config.yaml
arch: "resnet"
model: "sound classifier"
dataset: "acted Russian speech (Dusha)"
spec_augment: true
norm: "groupnorm"
weight_standardization: false
weight_decay: 0.2
Rows from block 5, named by matrix and row number. Rows with one number belong to one channel. Each number is 128 + 24 x the weight over its row's rms, rounded and kept within 0 to 255. All counts start at 0. Numbers have three digits each. After the name is the row's rms in percent of the matrix's.
# convs0: first 3x3 conv, stride 2 (model.blocks.5.convs.0.weight, 192x112x3x3), inputs 96-101, a 3x3 kernel for each
# convs1: second 3x3 conv (model.blocks.5.convs.1.weight, 192x192x3x3, transposed), outputs 96-101, a 3x3 kernel for each
convs0.133 100:082128128128128143088110108128104128166158113150132128128128128105151080134128110104084090083090107093142156122128160138128128145179133105128114069050061128128122
convs1.133 098:148128128142141128128141185128132161107117156133128065128112145128106130138128157128128128158123128125160148136128151146153128076128124128155226128161160127128105
convs0.134 100:101066128128128102109128154112120128134080091112145131151125128117143099141166168122097083127128128110154128089084055128128119145128156073097100066082078128145128
convs1.134 100:128097141067164128132096149120128128128158164146161108073129066171156128085124128128141128090128084128128139115077133075170150118094105053128073084128120145128129
convs0.135 098:143128128112128128117120177128091128127170191128141137103128103098138170063128131107122104085128169122171146139162180084128089152128095083088103060084094128128090
convs1.135 103:128128096110142128128154128091058136128128118096142128047114109125119128128128128066124158127128128126161134128128128139127128129136079123120107110128128179152144
convs0.136 096:134128093102077086125128128165142132090153131135128097146159128128086091128070086128110152152107133157151117161169128168142132080097088128113128108128149154128128
convs1.136 102:134152128094128128106101128139128138128115157077123102111128128112128162171128173098128128156128134128128199188173076167128128105144128128163170128128158127095116
convs0.137 096:128170128128110128073082128128121120069129128128090127128167141108128128128175128154086158111078142128128110100113128123127128128094128081143158097128128128162132
convs1.137 101:194159062169128128128147092111153141139134143095142099175153132103140132080158127211110128169133108095136097153080128128084126129128110184143128189134142153128173
convs0.138 105:081128143076092115147156155128135171098085153128085118128111128117128147128136128108119116128121140166184148117137158109128128128093057132064111059113099102114104
convs1.138 107:174128119074133110091128165111110104171128101093122141070167140114160147150128106106077133142128157128142128133136116149099128131128111123149128128128100176180154
convs0.139 097:121125128120124123170128154121075090157144112147161161113128128128117174154115139127058092129102119162108107128106110128128136151133120143128103119129148100096079
convs1.139 102:149137160158128087196143128118115104124102145142128128123127165177142101171143128049160155140128155139128125128122157102128141170128106134128180166125101192124128
convs0.140 094:109110082128128136108126128147128100058124129119110057128130128164128128129127126128125098128146128099049070169128162054084055128103088112097127128109128091090128
convs1.140 095:128142176104128137128128179128128124173167119120146143128122155124128128128140128128122113094086128149128147128153132152126098080157136124160127111177197144151140
convs0.141 096:128128128142129128100128099117128128161128097128128129092128128128205156153102121143121128128128114149081112129116128173128100128128128149128120122087100118125176
convs1.141 101:189128165141124105129140180138128128150129108111113128135042132128152128164166109085134107128099094210197188120160121128143128128107084185139155128122138131113176
convs0.142 098:127098128158150153148128128103097111128086128146173171128137131128128128128128135187150128100106082128113102140115128096128128128128128128156128140114107085080053
convs1.142 095:129131123188128128128107193128107128128073128052086014128128152141159128120146128088152140154128125128128112161061132144107161109050128128134142143071115128128106
convs0.143 097:099090070128128152128128101089093084128104109156156151128140128128179161128128076150139102131114113128072079128128085103099097121101128128128127105150125090115113
convs1.143 095:140129090145133134128131210122128105128127094124095128151176160128151128128101128084128129146128128155128101174176109128115178128100142077128117128109127104134124
convs0.144 099:128132113079088114140128104128128128123105118128172139149128128101128133144138128128125136128128160128128122128128133180128092101128128128130128128126123128111128
convs1.144 100:174134128123151119165148128124128155162092128118128119152128130128128149098077127128128085180144128095075153156151173089108143112151128136128128190128126128145127
convs0.145 096:162151142128141097125108079116128141109128142118107165121128127128128154189148128128123128140141130126128124154105059050067072143141128128128128128128139128128136
convs1.145 102:114135132128128118181129144132128161128122100083154161154128128157120138114158156138128128128136104144135128114149149109128128137139128120085090087128128138188128
convs0.146 094:128128128121163147153172147091143128128060065170124106135128128128110086131095100128128128128124082128089128139125101128163137128115128128135085097118137121116109
convs1.146 093:126105114117075139108128156128147124148114118165171128161182183171189133176154109176163126157128128128128128119079085147153147098150106117096128128060146193186153
convs0.147 090:125115104115150128140128128104128142097110146162169128161128128102062085117103146097128128150128115173183128128103061186178154123099128128128117133111124128148128
convs1.147 089:165103107165048136144111204128110104148121128128140143128112128132128147128138115087128128128128133161173128156126062160128166152095128132128128123071166128102151
convs0.148 095:108128107115138099178142165116145128069085070158117115128102084128148118154135128128094128148128110128085100148128128128164141128128094128128134127128128128118100
convs1.148 092:115100128139081128128128128156128128128118109169203162107128165164136150128161128181183128128167117112157128127128059128160128085144112122126128128109104199128128
convs0.149 098:128116134128116111128113187101125128126128126172145128128140128161151132161152128085129129113137148128097146128106124077080125124139148076126120082126105128128119
convs1.149 103:125128128108111107189115181155113128156114109128128111130128128128045104128128170128113147128128098136128136119153164128100128101095115062096128128124092159128120
convs0.150 096:120117149128128133120133142128151128116128113140128128128147128128128128156136128107128128119137128135140099135137128101128118128091108106128135106096128128128128
convs1.150 102:102158128138128118128153128141128119125128106128128128155155203128128128157145098197152128128128153065096128137069136170138149128123128106128128129128174184143144
convs0.151 113:128128169146128111117110114128099106158128115128107122084128121131128156160169128160111128107128128112128128149151128170139120100128139128103066128177129128128142
convs1.151 102:164125108181153102125102070128080128128101135123106128128137123128128128128127128128081074143095073131128074128128123106110096092118126128121084128128128128100145
convs0.152 095:099145181101104128128145128074105092118129161128145128128134128128128128102102084101058122128128128128142165119128138114128117128128062101096116147136128128163160
convs1.152 107:128111089147128128120175086148154143090128153069136106116128128161150129133128118091148118100144111140128081123102128128128192158128137128117063122128075132147141
convs0.153 098:110107098121128128128128128128128128128132125128128128131128119144128120133150122094107103120129128104102111129128148066084137128128128128128130105108161121117128
convs1.153 100:128163128128128143128128175127148127131128057106128113153147186128128115128162128142144086128131128111128159104128128165128126128120126060135140148136186191175150
convs0.154 115:158140138128107149122128106128127123124128137105114101154151139128138128128141128162175150128155133126128115124104128133121138163123154118134113113099077128121106
convs1.154 100:180168142160127119197171108089128131138128136138107124175131128128128128107080133128128128127153135086134090099128147128128118105128136147145162107128111186128077
convs0.155 100:133156128145153133131104133105114128128128128101142157125128128165148128154160135119128129128151128146128128116128145115108073128128128116128128128123128135128145
convs1.155 100:113156128128163134177131128143105118139117084128121097163128151139096117090067081139128144131128113128108196122150145089128129106094116118128105128124071128151042
convs0.156 092:159136128128158130142152090115128095128085128129116128128111128087125100163128076128087113128113049118128103128128102160171141131113111128159141136089143090117128
convs1.156 093:190094129131128128128125140144128106117128128119130145116129128161127174158140076128128128128128128171152128149144114150162129128106104137128128128128128162143187
convs0.157 093:128093092152128119163162097162131098126083087134128101128096127136104128142128129093113123109053057123152157128104140170155128128085128107104128111120139128144153
convs1.157 098:148106104149119102127128083167128146128110145117128128128112137128128112148148110128128133156128093152153128147169098115143111134115099126126132134073136150128178
convs0.158 094:134128128075128143122136128177140120088126096094115128128143130145128128094128146128128100124135116128144128128128066127135105109082080090102128132128128128148144
convs1.158 103:083104128123085128128128128168128124172128128150145110155167128128128157073132067130128128128128128106128128116110128128166128176189132128115161135106128158137158
convs0.159 099:139104120128128128128093133128128133136105112128171170128128128128128118118128137139134163128121108152122113124100098079111139100125081134141141108097114159128091
convs1.159 102:080049128087085124094148156128160128165121100128172168142058154128128128154167150161148128128178134089128128153099128173127173167128128063128104128134097128128122
convs0.160 094:128134128141111120149127162128142135083096116092067099110128128128128156146147158141180155112128128116128108128101158148128105107128137093125129180128173128115163
convs1.160 099:122128073128162057140119081166128196150089107116136169121128059080101068103128146128127125133092117128150094113128142123128128143167130128128128090139097146112065
convs0.161 098:138146128128102108131133129100114128171114097142073107128128095128128142128128125136141128128128132128184128108128132143104092178155134094128116119131170149187152
convs1.161 107:186117159161146097143128158091128183099128155107149148119115112128144128171116180145162128144150128157137148128129134128128163104115128212144167117128128162112136
convs0.162 099:172149143106103117102108128128128128163121128096119128122128103102128113128128111128164128144138138128127063121113117166128128087128131133158128105123128140128129
convs1.162 105:150128135167128105159133128128124150148145161128132128128065146128128128121151176121128117128128154128128128124118128108128122103111137128128102128153128128187129
convs0.163 099:096076112128108100111141137128128124128128132128095129080082101128128128128102131099110128091101102131128098128135156147139128114100084129099128060128175144132157
convs1.163 106:128135107168145082081136045185165130128128144136148142121129095141151108077116128106128128075128128128128108105128098094128074172156157166082154128096095152042171
convs0.164 099:128128079118128099128128128128128141071120121128128122155152105164141128128128115128171129128146142085136107164128128131132128127118128145128128180157170111128156
convs1.164 103:077121128052105154128107132141128103128149124138128152094083128152139165098149170161176155060128090161128106082105164092126128128134109113117128102131155113128128
convs0.165 099:139128144128128128148128166133157160057106128108079108128128128125128088128131096103128128078128105087128100095131135128151148113080056128128150162128156128124140
convs1.165 102:163122133128128121100128128128132158129128127153154128128128128128128140075135118197176128147137128128128092105128091146129128128170128162112128128146084128129093
convs0.166 092:143128128128082077118118128128082135132128128116128128128073128128155105111128136128130073077110128123137128128149174128123112105128128117128151072137151128193145
convs1.166 102:128128128128118128128093088128160156090104123106128128128091128128106128109128148143132159145138128159141183118128179106128153171128132110128128128115168114164128
convs0.167 099:139122132121094102128107128128125139141128154128115130144120128128128128105105106093102101128128129128128168128111128096108154172150160142128127102129128170192145
convs1.167 107:149183128128145135097126128128135141128095098091154099128148126148128128128161172128128087128128167128124146110128162141128101117099128149154138113119174128177128
convs0.168 098:146126121124128128093074095128156146092109100128103094164125128128135095169156152141106065113128114153164145136191161119091128179128128128128110120140142127150132
convs1.168 105:139128128106138157161120172134144165073112140101153146128168128139099128154119157128133128128149128127133148138128133118167162128144128128128116158128128191178136
convs0.169 104:128146144128159131143142169140151108076081086128128115157131128174128104127128062128200178156128113139116108128128125107113128081128128128101118106114100118090104
convs1.169 102:128128128135122140090062161131128088125100064128119169137087121168145181128128145161174160158154169087066080119136088112158139093128131109130137128114118138128128
convs0.170 101:128128127128161128166128138149128128125119073138128128153091083177128104162157128128128128128128109155117128081117125127128137078128092099105141128106096128147123
convs1.170 092:128074075105114074128128142133142128128080121152178156172128147151140172088128092147164111088185128141122143128128052128166128155105083111128152086109157128145128
convs0.171 100:123128128128153128175164171162129146120128099128152138128091109168133159136134128106101128113128130160139160128098099112128149095080132122101117128128121150128122
convs1.171 099:115064118128128123161096122128128123099086138157119151128073134157163189140169111150163128167159143085034082137128083090147148128128149121128128128128172171124150
convs0.172 099:132128128123128102100101090116135129130143169110128089128128153122137136128155128128080059176120127128128119149149134102128128049075086097089140111127110128128106
convs1.172 105:128137159128120085128128140168136103139121128136116130128127177167134140179161159096062108128128128128140128128128128128146109115125128117110104147157160167179160
convs0.173 092:144128169134144128130128128153171128128163128128128128127133126139136128148157128118163154155145128172182132128113128119128087160128099128158128156109133166155128
convs1.173 098:128128128128087111128104128090056100128079068115147177098088149103094132054061133128145119151150156111107105102071128128128151147087128155128128128140128130137145
convs0.174 123:167186139163128111128107128128143152164169128104123123118128128134139153128173128108160135091113128100128161128153143088106087094098128122128133128128128128162143
convs1.174 102:128128125204137088164128094128094103128093112128128128145094115128128128128161158128128114136128111139162122103128114152128123097172135128137098159145113162130128
convs0.175 094:107128128107112126083129155149128149128164128123119110128128128128143091147144095128128128139146156128137133152105128128140123142134158143141128128128099124128120
convs1.175 101:122128114132144128143121128128118139114124163088111156146159184128126128135115133133158128148128128129147142128082135145128152129183133139165170128161128115111133
convs0.176 103:133128128128114094128096116132128124112128118143140075094134205104078109128123128134167185139166128150128128111128117128112128128104097141154128128110040178114099
convs1.176 104:162128055168128146075128135128115128164128115103128148148096100128128128114072107128111115166166117128098144138128138093132121128128128148029118172103128128149138
convs0.177 127:165151138155143128091070102128138126142128162098100128128151137095128121154149128159079128128115076128137125128139170119128128128128141116128128069095079128102120
convs1.177 100:113152158128104148128138128128142156103095123143107162181144161194121102133087123116130128154134128128149128128128133100128128100120128164129154145092119142135093
convs0.178 107:109158133128128110128093115111128128128101110103107109106128150151185171123179131128128128108128180128170170128117062116128067183153091126173138128164110173154108
convs1.178 104:070128128158130128149101085128102128075120128135128099173117128160151128120128128142112128101105070110164128152101156171131145159101128094107093128128072129128128
convs0.179 095:139144128128128128117128128131128120128128149168128128120103128111116141092088120149128148145128158155159128116128093117130096123128106090103082102125144143105128
convs1.179 096:142128107126095105128118128137128131165103100103128168172082139128108172149128128128158128130179116103123128128120111155128129173113112112096128128164125128128128
convs0.180 096:128135128115133132175138178120128128108129068128152128128132128128143128133147128128123095124128118139108128114109134100128151144128107138128128128117128168161131
convs1.180 096:128129107128134158189164132125128128062096143150145150128128173156128128090128080165146128128132128113085128172109097128153164076096128123134128101128128128150148
convs0.181 094:166145128108128155125128132128126119115137134114099093112131166128131128092109128139128114137128147114126128128121128128155151168178176128120128071035112072116159
convs1.181 098:187185128130127128128136128130130137122128128128141098128139158128094086128142104128115124128172193148154128127161113128139107063128128157147128090154177143135120
convs0.182 090:118102118128128151149168140130161128139128128128140128128103064134158120136142104169128128094138135128128118092152099122140119076063108122110112111155128120143105
convs1.182 100:111126132128128118128128180117128107134127082165167128128126067128146128131084076128118128038101128117122122128128106085122128159152153128128093128128110166140128
convs0.183 097:128157141121147128170149115128177158164128115120142139123081144128092128128128128137135149142122088158150128106116112095095128117105111119128128097129144128090126
convs1.183 105:088146152128128148128128142128075102192128147171144125130155119154128115139098140107147128130104104147108104161128128084119126147065128128088163128138128145142089
convs0.184 093:159128123100128094128160128157128107098128114124066110082128128128128094192111129128120129171128095093069128087102150174169129128122128128132128111128126126128159
convs1.184 099:128130128128085117176128120152128121159119081149128128158120140126115105087098086128147148148147128126163122128133100140159095110128128128128128135128143131128140
convs0.185 096:133128128157134137188128128163146168128105128128128128142144137128089128128108128130139120167128128196154135144161143128133128086100077139087128130111162149128128
convs1.185 099:128110075160103128057079181146091128120100107128101137128153097148169122085087093151106074186178128069057062170128095107098128079081126129111097134128126092135124
convs0.186 095:128128128129111097150173128128169128165137110128143128103150152160128128128099089205120147128111128113087101121106126103128128128128114112128143103102128101098134
convs1.186 104:165128129204148129114128112093105116128086117174128128128117145120117129128179144128128144169117128156126114128132128175128128128112113128124176149139137143129128