From a checkpoint of a small sound classifier.
Model: 2.69M parameters, activation gelu, widths [64, 112, 192].
Training: adamw at rate 0.0029, 14400 steps, held-out accuracy 76%.
Rows from block 5 of a small sound classifier, named by matrix and row number. Rows with one number belong to one channel. Each number is 128 + 24 x the weight over its row's rms, rounded and kept within 0 to 255. All counts start at 0. Numbers have three digits each.
After each channel's rows are labels from the 100 clips, of 14976, where the channel reaches its highest value: "top examples" is what is common among them. Only what is clearly more common there than usual is listed. The data: acted Russian speech (Dusha).
# convs0: first 3x3 conv, stride 2 (model.blocks.5.convs.0.weight, 192x112x3x3, each kernel summed), inputs 0-111
# convs1: second 3x3 conv (model.blocks.5.convs.1.weight, 192x192x3x3, transposed, each kernel summed), outputs 0-95

convs0.39:121106139175114107141123098121148103116108133114110131104091140090111136105155123145156128135115154136110103152085132161089108166152167126139148147102108134130128148153117116133102129123114123128116132122155079184150160120141123109128149175123099149151137157129151139093116087145095066113138142146153147161127142100150064069120161145137
convs1.39:148100130095132117173132118105157101146114155143142114146122149153112104104116157143095129099133113118117107120173113123133123105133068119109110110145182149085169158092110142129108135135111121121143108152070152114127086137119140129131160143178133124102109118134162123113112121096148137103
top examples: emotion: angry

convs0.92:147148102092153126130140120140136132137121114095118134151138114101133088089091117137159113134151110111171134172143094096139098112155096104098095119123045131167125115114085094107111139098141155056115100145120131126130120161098102102131153135154138142130153135138105156156088102155132093156126087115135140142130129108127123144116132125088
convs1.92:158150131115114107135104144140100071147163125172125125106141121130118118123097123170087166058197126106114134164116112124074115104162127103130099132103097128144126106132080123103119162119118141162148082140124119124110139108141168136132126142117114124111116121144128111153118125086123129125
top examples: emotion: angry

convs0.51:111135151140115139157130118114138119126103093070107122144117129108152101107149131141159125132113069119093136134131118149135082101119104135141140129156117106130116141120101112118128104122100139157110113104090157135123131097114135122112106124141132058124066086147083134106161124134071140111157123093146095087122127094124153150053115138135
convs1.51:161140136104129130109125148093134087107133119124105128122104121103135151108101134124136107136136071120114147138123152068134120094113093089152096097094155139135130149091136156149118168112142188134115119117113170147118130116120169107135088155120177132117132109139155146159064109154113178133
top examples: emotion: angry

convs0.180:125132117072176129177173149126134113146110162118169125094142156143149116124144126151137133092132102140104089151133113067085102131160117134116110172066089135098124123123158100110132087124140125122136129138134130146176125142126154109142152119152146115153156119173170097155118137111110132124154113138114119145164117082132102116119165126129
convs1.180:118129132113082104132067152095141097156133194099188125159112106094117082118130108097130130095141114093119080125121100122151135111137130115131107145121133113126110142082088122122115116132152120080131077071126152150130129148126123152125142117105133138100138141137162111133075126134135120130
top examples: emotion: angry

convs0.56:126109139124131092083080123141095144126048135183163069114154138130126126133105118140154133122111128154115106145134176102150141141160038141126129150156118123122136143150148159149129119125131119107125152153160108095117129106125124125155107120142137142118167158147143126146123157131139126125149135128077138103108183142133151133140143153160
convs1.56:154112109158107121141105167097145099131137125133151130139137079092134097137137116088117144105160144117096084160128119111106137126148133114081119127104136128100143139102113145142067139064103109109080090111090161100091097137112143096132124096117147130112090106158148089072127092114124153123
top examples: emotion: neutral

convs0.155:096062098095114142096166112145127112125117119168127139095080126154122144091078131127136150059106146149079139103121112107141117157157107152080133116146127113146079114118086112098112084125095113125104120140125123128108131117120125101112123156117092087117114151089101126139165145137114150105142123154135110130109159105099127133117132114154
convs1.155:134156128159129146133107135090151158128099143139118125136098095126136087114148142144111151151149138070151118147095137133056123124130109102092176111144155067137097126082069138118132128161130144111098116123094134109111080142145120133129093124114145159128117116158131148066055096132130148082
top examples: emotion: positive

convs0.98:135057114088110133102149120137107094145092124121130099125103114176125092136099127091153110105116123129099116067109066095133124144143115105117120162160097095136125112128086151113129120130118109105121090108137129164120126121124093101123131136123165134150116118102124130135165115083126131122138129089071104109095168104113116100122151161138
convs1.98:139111092154095130119138127095119141160165153119140131143121080096124088132146134080139127156104102105086090110085118090092096121084095126118108129117211150139116102129133173168139097117129138098087122113098120126136100134130123138107112141109067142111106116117128150068140137140118137114
top examples: emotion: positive

convs0.171:145099132089140092189132119116084145154157131115136119110125085153133155128112094156154143098130096133096136146113095113149134127144141118142081120134127102138137104144104119108128120162128107146141165167097125113173159114155134076143172085111144108145107090147112148155169125142108104087161140136131098120103153115082114101138151159139
convs1.171:116144127120090115111099163132142094153147119114154124182163110113125121138139125138135132131153128131090156169122111139156129130124112130126090148161171136120134163123131096068116121150181137139143130126134152170143146156100136142156110112161126176105082165149172131134123150083145155173
top examples: emotion: positive

convs0.16:114046117150085139077129141123132132073159115078107112097126127087087142130120108111124119082131119105122134098155140124109093135139141157087124101145147125122127131122159144099146147137132139149162128124137155122134146164100108139111140101093156107129150134119151111107120082109126056130119145165122121130126128110139086082123130151155
convs1.16:150105110119112081130124116126161083134112141167149100153134175114127111093153136110115137136126142038099124118114126117103157118104102113135127173108144140119113129129141146122099103139153129106097151173081125147114123160129108144138109125142145170137116168158114114105127134114163168163
top examples: emotion: angry

convs0.157:134139081114165101132107141100120100126103124140115146148156118104128123123113144121128149122103137128158123113152121138088098140164105141074104129095137108098186134148147105126080126097145152145135140103118081174146139144158113133122177171141117166125192158129137127131156123112163154173123101119084132124168118145098121131111168141120
convs1.157:137127119112091137121089113155109092094133124122110120131150084129114157099097143171109123127154099095114143135103104117093085098096114109123136121110107151147176144111112110095133121115166117100114134136133145113159150069140122104142102122057094117112144110127123116134080137107105092117
top examples: emotion: positive

convs0.185:126131092107117082029118121128075138163184107168080172140102141115097126142112097131115138143115112113119142129132108150084103136108124101151142121123092122106111131134143131172151120126111140167110133147121142123130115184114142136138118130137136143151159113117091145095092158149122106129156146123165115131117141142124122156145102109094
convs1.185:098111145123109110117115141145076128128121116080103138103099117137120132154135112164102099119123095145142127123059125102141084144124103116156087136108135141117139122113105094083147133147177124135118078111141114112127125130093139138125140105126100130128113157143158152120141114105114126140
top examples: emotion: angry

convs0.145:129118128120130120169125125118144113146089156150076085101123180151155149116144075103133120147132158098143132153078085114094130143119108084117122139130077137089083119075123134141136126131115128108177143106150088145114113105138111136144168086090127110149136117115144104147132123121127102135123129152132070133120098111125122113140139134176
convs1.145:139134139120104130136105149134104081126108149121140141148105114137143065146088087086078135114152110129090049156132133109115101135117084062094141105157152160109142123105128129103152146147128112122101104098116139121112132146159173105098128128126148152132106130122171100120091142077160113105
top examples: emotion: positive

convs0.13:124113123125113144147102112104107146130108123112113108086093170126072114118110117102142131103126100133156135134105104133083156144124119098133113151068152118093117096127092179104089133139114108175096156143133095123147109120149100118155122120117105131108085081122102138090107128091118115063102100111095134089132142134112115132139096111123
convs1.13:171085151122082123119092140119125117125135157126130164133108103124137094117143153124151106135153113127158147158132175131132106143129119112115141109154103163056147108104118119142121124131141113123113100118096171115095141113123140108116134159098116116138095126144165122131107108105133145165
top examples: emotion: angry

convs0.188:125115083098105112087107127112121175146168109151093114113121096129098123105146082169141153137104146149057179165137167118148106144153128142140121107130100108107094148115115142139172155151163130123126120168119146089106144159097134145117147080104147133147127110124117163123127122103128116104127124118117100129129128117114085153135095109084
convs1.188:105134161138100120091087148129121091105104108092084154165111123108116117136129137127126092137141143146132118123126101118123120126096123112143080151117099141137118141121140094083108113121164137104122101121153144140124128136092101132133118119116098162151103161158126134130123107121131151170
top examples: emotion: angry

convs0.44:159129119086154079143165137143109120126126119131150119150131141160160131108092105112053103100128108124099130148122067079141118118113126087084080129142091127167106128134139084123116110145100118132130094114089123119099132105109110099170175117159144117133149141118093130128150124133140117157142128164151094140124106136121134121152167145150
convs1.44:147070132138102126162100140136131110123140093115121076136129153114125089132124093114119141111145128130132112179116156139147143127131121057101132092113129125123112074118127121130138124144198151102100091138125130148129123101148158140138146078158122137166059095119130104107110156079114137134
top examples: emotion: positive

convs0.183:121090139104089128119133123113096135130084099114107103122116115156158128099128107123106116125120135165148147068087106115146125131097137168145146155091141119177090112128071143100153136129110117124128143150076137121096121140134108105139121129154105140083092119123104130108187166137158121118156161108144082111085153130108134149113147124157
convs1.183:158164087170098110110131134094157072113117107184113147112153139101103092168169147137140134133139103147117143144092112123145121144105110086110133143111144163103091149107113142152123114129132133119113124123128128077114138130157169097125163134178102132169106118172147139118158090097114145120
top examples: emotion: positive

convs0.89:143108119105101127124120099117127085134120127101098102136131120105130124123088103152104085134115124128108117115143146125131138109101111157103151125112121102144131154087150149118104137109132149129083090123139158137124096099127105143083121132137171153134106041114101150108107166103098129096095148132123144113128166165137091149047122102123
convs1.89:121107117116121139110093125105110094134139091153152055112131126116151123165103123116102118124167135133110130147094126122115125126142135086131125076094117100123109138136144098103088146090076109122100132108120143093118103126133129098100080082099143136143116144130137059109080077082124126125
top examples: emotion: neutral

convs0.163:156120154162155116120089159162149124079113134113154111181150084084143129108097151140133138138091125131119096111159145108117126125174109144098102092165094112178134085154148089118112099117117127127157119136116123093114152150129096117128153151172147128087136117119136123151096094138154108119090120089084122128132091105137136118127116150136
convs1.163:118134111137114119089110125143168111149161132089108109129154109144091145115131106132157128120110153151154172147103071124077175099118145136109133115141129109145106104082139152075120160092125117137097119089108164121107177113156141118122122119134119111117103120141123100137094132082141094133
top examples: emotion: positive

convs0.137:079117108114125118103137117069093127117124111062104128118107150104159119140065109166107117118132091091121111117175139107131118099117125134095088113097081111136122118149148117161110113117071184090160113094100146147121121142147145117113124140135116117135127157144092121111118117179110123125108099148114107129103106135143101132109130117147
convs1.137:107173116101124096168122129141078078135137141107137067140138121117125126145096110137137137088124127163108160139131122124120098095147087103153102117125158099142173133168127147118160161145154162089112137097117145148091132142114171137128097142155154144096132130121141126149121106148142092148
top examples: emotion: angry

convs0.170:132148106116166108150142167138146166183125133123141125154139129124077125110150116132173124109116101161142131166174147147106074116161091116093117139100119164131137137129150115138103142132166112181141101134122077151191152146135164121124174151140162132144127136145169132154133133124129122126146120135127098111157185131113106134114140148149
convs1.170:107098124137128119088087173123178123139122127065117173174147101116141120113112139153137101117121132112145128130143106105153122120135155127129112172105151118131114170100133148097145101120170101100126085140161134139117165123110131116140110143116083129096141165146149129164096155114106116131
top examples: emotion: angry

convs0.4:087133117124117147154138129139143108155102164119133119074122133152150147130116103122158131119139134136148107149096173106120159132125148139125152172065136178132106113123087135123121145171141124169162147144134106162132131118136151134134154152113048160155116137156131107124147108158104145103132156175136126128135139106107101073126143159169
convs1.4:102107125084125078160115138106152129121134165159170128144122152092144059148125128090098166106142097075104109155170147153118125137112105102124133115140164118110147151103092116146106106154145134105108098100078117154116131131133151119112161086115137140086111144141119129132103106117147130085
top examples: emotion: positive

convs0.130:068118121082125129141133117122104052083107142105133128084085121107147150131123143132100133132138131102114057117140146105083053109143125134117113116059103149123138125120151138136127127129099120088140146134132118128148133136148126153158135128062110142133160123106127094120123110157139096131147152134120117124157133123120125133134134171145
convs1.130:106138133107129124136157143128124103130166108112135129178134115138128141119070104056142145096136141141103102163140129141152092104089090121130123122120177137113169126128108139106127139167102138131135174152126152167125135156135133144124158134137158179096130127106194123138086135143169127150
top examples: emotion: positive

convs0.5:139132122132140110135136160158138118107105081112135093174138101102144128149129145103098117123057112116102104113166136128135127116135150151126149140111162098112115113166142125131135125117155143076153178119079123180157133088121119127134138138114124124142127109162102115097119120120120081112185130108104076109111131111136123102088190131143
convs1.5:106114138084105123123115075168114107090125118119118159154107135122126122150107115117113125149130128111126125160107166085150098122130102141146118132119178146115117127106151130118107163129144129119122138155113135125119122138113198120095167130131086109148135161151131125120125129145105139084
top examples: emotion: positive

convs0.76:114076165158126106090094100139085138115094123150132103117129117157110124154095099121210133126144136146102102118110145117164156130157095134131091184146121108120152112168139156141109135115142126137120135164142093112128128099119126129155109121153127150135133160158159137177106146151130126099149152114067134097131164127146135120154143137161
convs1.76:158133105154113112167094151094151105131127135138169127139136073093161088145159130101108142093171127136121084143142101113117144124171118082073114131132151134104162142110118133123091131073123107125078095098076156146082103147102140114111132109128151135098103096155139099089142124115128164144
top examples: emotion: neutral

convs0.158:150150130159121142146142137116150123110115144096137128128154131171131093129136126143133127128107102156130162170141104091133118053098111124122074143111108143153104087117150121103109123173118119051139139122132127109134150086127116120183094124130108119135072110143115116129141082150115118097121112132123083122135124082099145101126083134137
convs1.158:112143148111128105119132139130151057118137122107124159191113141131118098156134075065109122156167135128101126167115106129139078135154140117116138105137131092104132139106150143156075144150127114075122110124109151115123105134121163140143107136100144132115090142126185139127095086125106100148
top examples: emotion: positive

convs0.58:113133081091107128148123115120167119115111116076096122126125148095127108081125130132088149133126131083129149132166141134074102111109127134119123097058102142130112113089131101116133147155116115118127129072113111089110133135118108143131130131124142095133155066113106085095141110125093098138086097138144118143135114120106092153093115119092
convs1.58:125129139094109124104117160178141103076164175131151070097144119113106108115119094112133127100135139132104109123093166122148134098146124116094106108129129103103103121127116110122165138130125051137140124135145137122118134113117142156153118093125122125163108126145119103154094115165149161164
top examples: emotion: angry

convs0.187:130160191173142157160116160127123161134149131080137110090119157103149141151129108151101123123113074100136079126137129097090128065095097096153088117104123145108099123113164171132100143123139163124146106113126137154175143131138124114134131090096123143087149133159094121087117143101110111121122116134143129108103097126134126122134120143126
convs1.187:126161118122129099122162171103137082100148137079107157168117093146068140189119052073132101144143118099097127144133088116124098118141114121118072137136159100087073146126120127117148131135114125122169097112072128133087154100113161122136140137098137145102159148095129112142119108133121127114
top examples: emotion: sad

convs0.161:123102109146132104124109075140109118109159110081083146123106123137125121125103107120125135083125091098121134088160118132106137124148155136113118134097112091159135129131144156094146126107115127185123125154125115120089135120079120077172113100130098118044135130089139140137130171114131142121126099122151134154158135133107100149076145126101
convs1.161:126135099119140140137120087138126190117120116146111060094154100122068130095163123130120093160102161109157125086110135123119137133125175088139120092130145100146127133079101134117170080140157102127124140127091119068110134113118074112112139136126125105132148175123116136138154144161120111129
top examples: emotion: positive

convs0.107:128104140102146156099106117119075137164089123105102128158118141094126111111116153126127098157103093155121118133163127145127040095104100102114070125114129108115088138102137119151148104147178090139166088131098096132124121128099128138141112131131111154099126133105110142112109069120131098123133125126121087110108116109147107112089129107125
convs1.107:121131141136143097112159153124115135127155092048080149173094103118145161169093166147136123108169092142138117154124137093122084109117105111131133137105158125174144159153080147128108128103138149132101148103125177131136127117137159090160108184125158125145122118147145127140118144134153149088
top examples: emotion: angry

convs0.29:131131129154111093127149121121150118102125126131129136139125130132150129127155108116067088103103120144055085143116078102140118090103114119114143118127122106127100090119148110127140103121123110135121119116099118115143136061162097081154138129114121132111096084125078121098130158133166139146123115126153050122140124140089149136153094158127
convs1.29:140100122119122112148121140163129137130151102127131162137122132145134077123121097109119146130162129119141113161089137131131099149122133118130141072103169132142140097145117111131130172102147142095120088056120126139135132126158193155152136102167118141137142123130147124142126078087131155159
top examples: emotion: sad

convs0.43:158110140133140103155142134142127099110160120157148139092131130163150109136128104096125119153127105123072109153114108073151124120099136104084118147144137147143085102086135119105117134130122134091158129090080127178128151069116098128151104093112128088124095142110109083129131133151156122128130101121146077123126113158075145105144129141157
convs1.43:133081114088133094147086122139130110115124121096154124164118142140123093148143088118033141110128124150113129168109103171092091112127103103113119067114170106118149086124136127097116135109158133113099104109103117131126120107112151146121119097163125149142089129110138150150108113103104112111
top examples: emotion: sad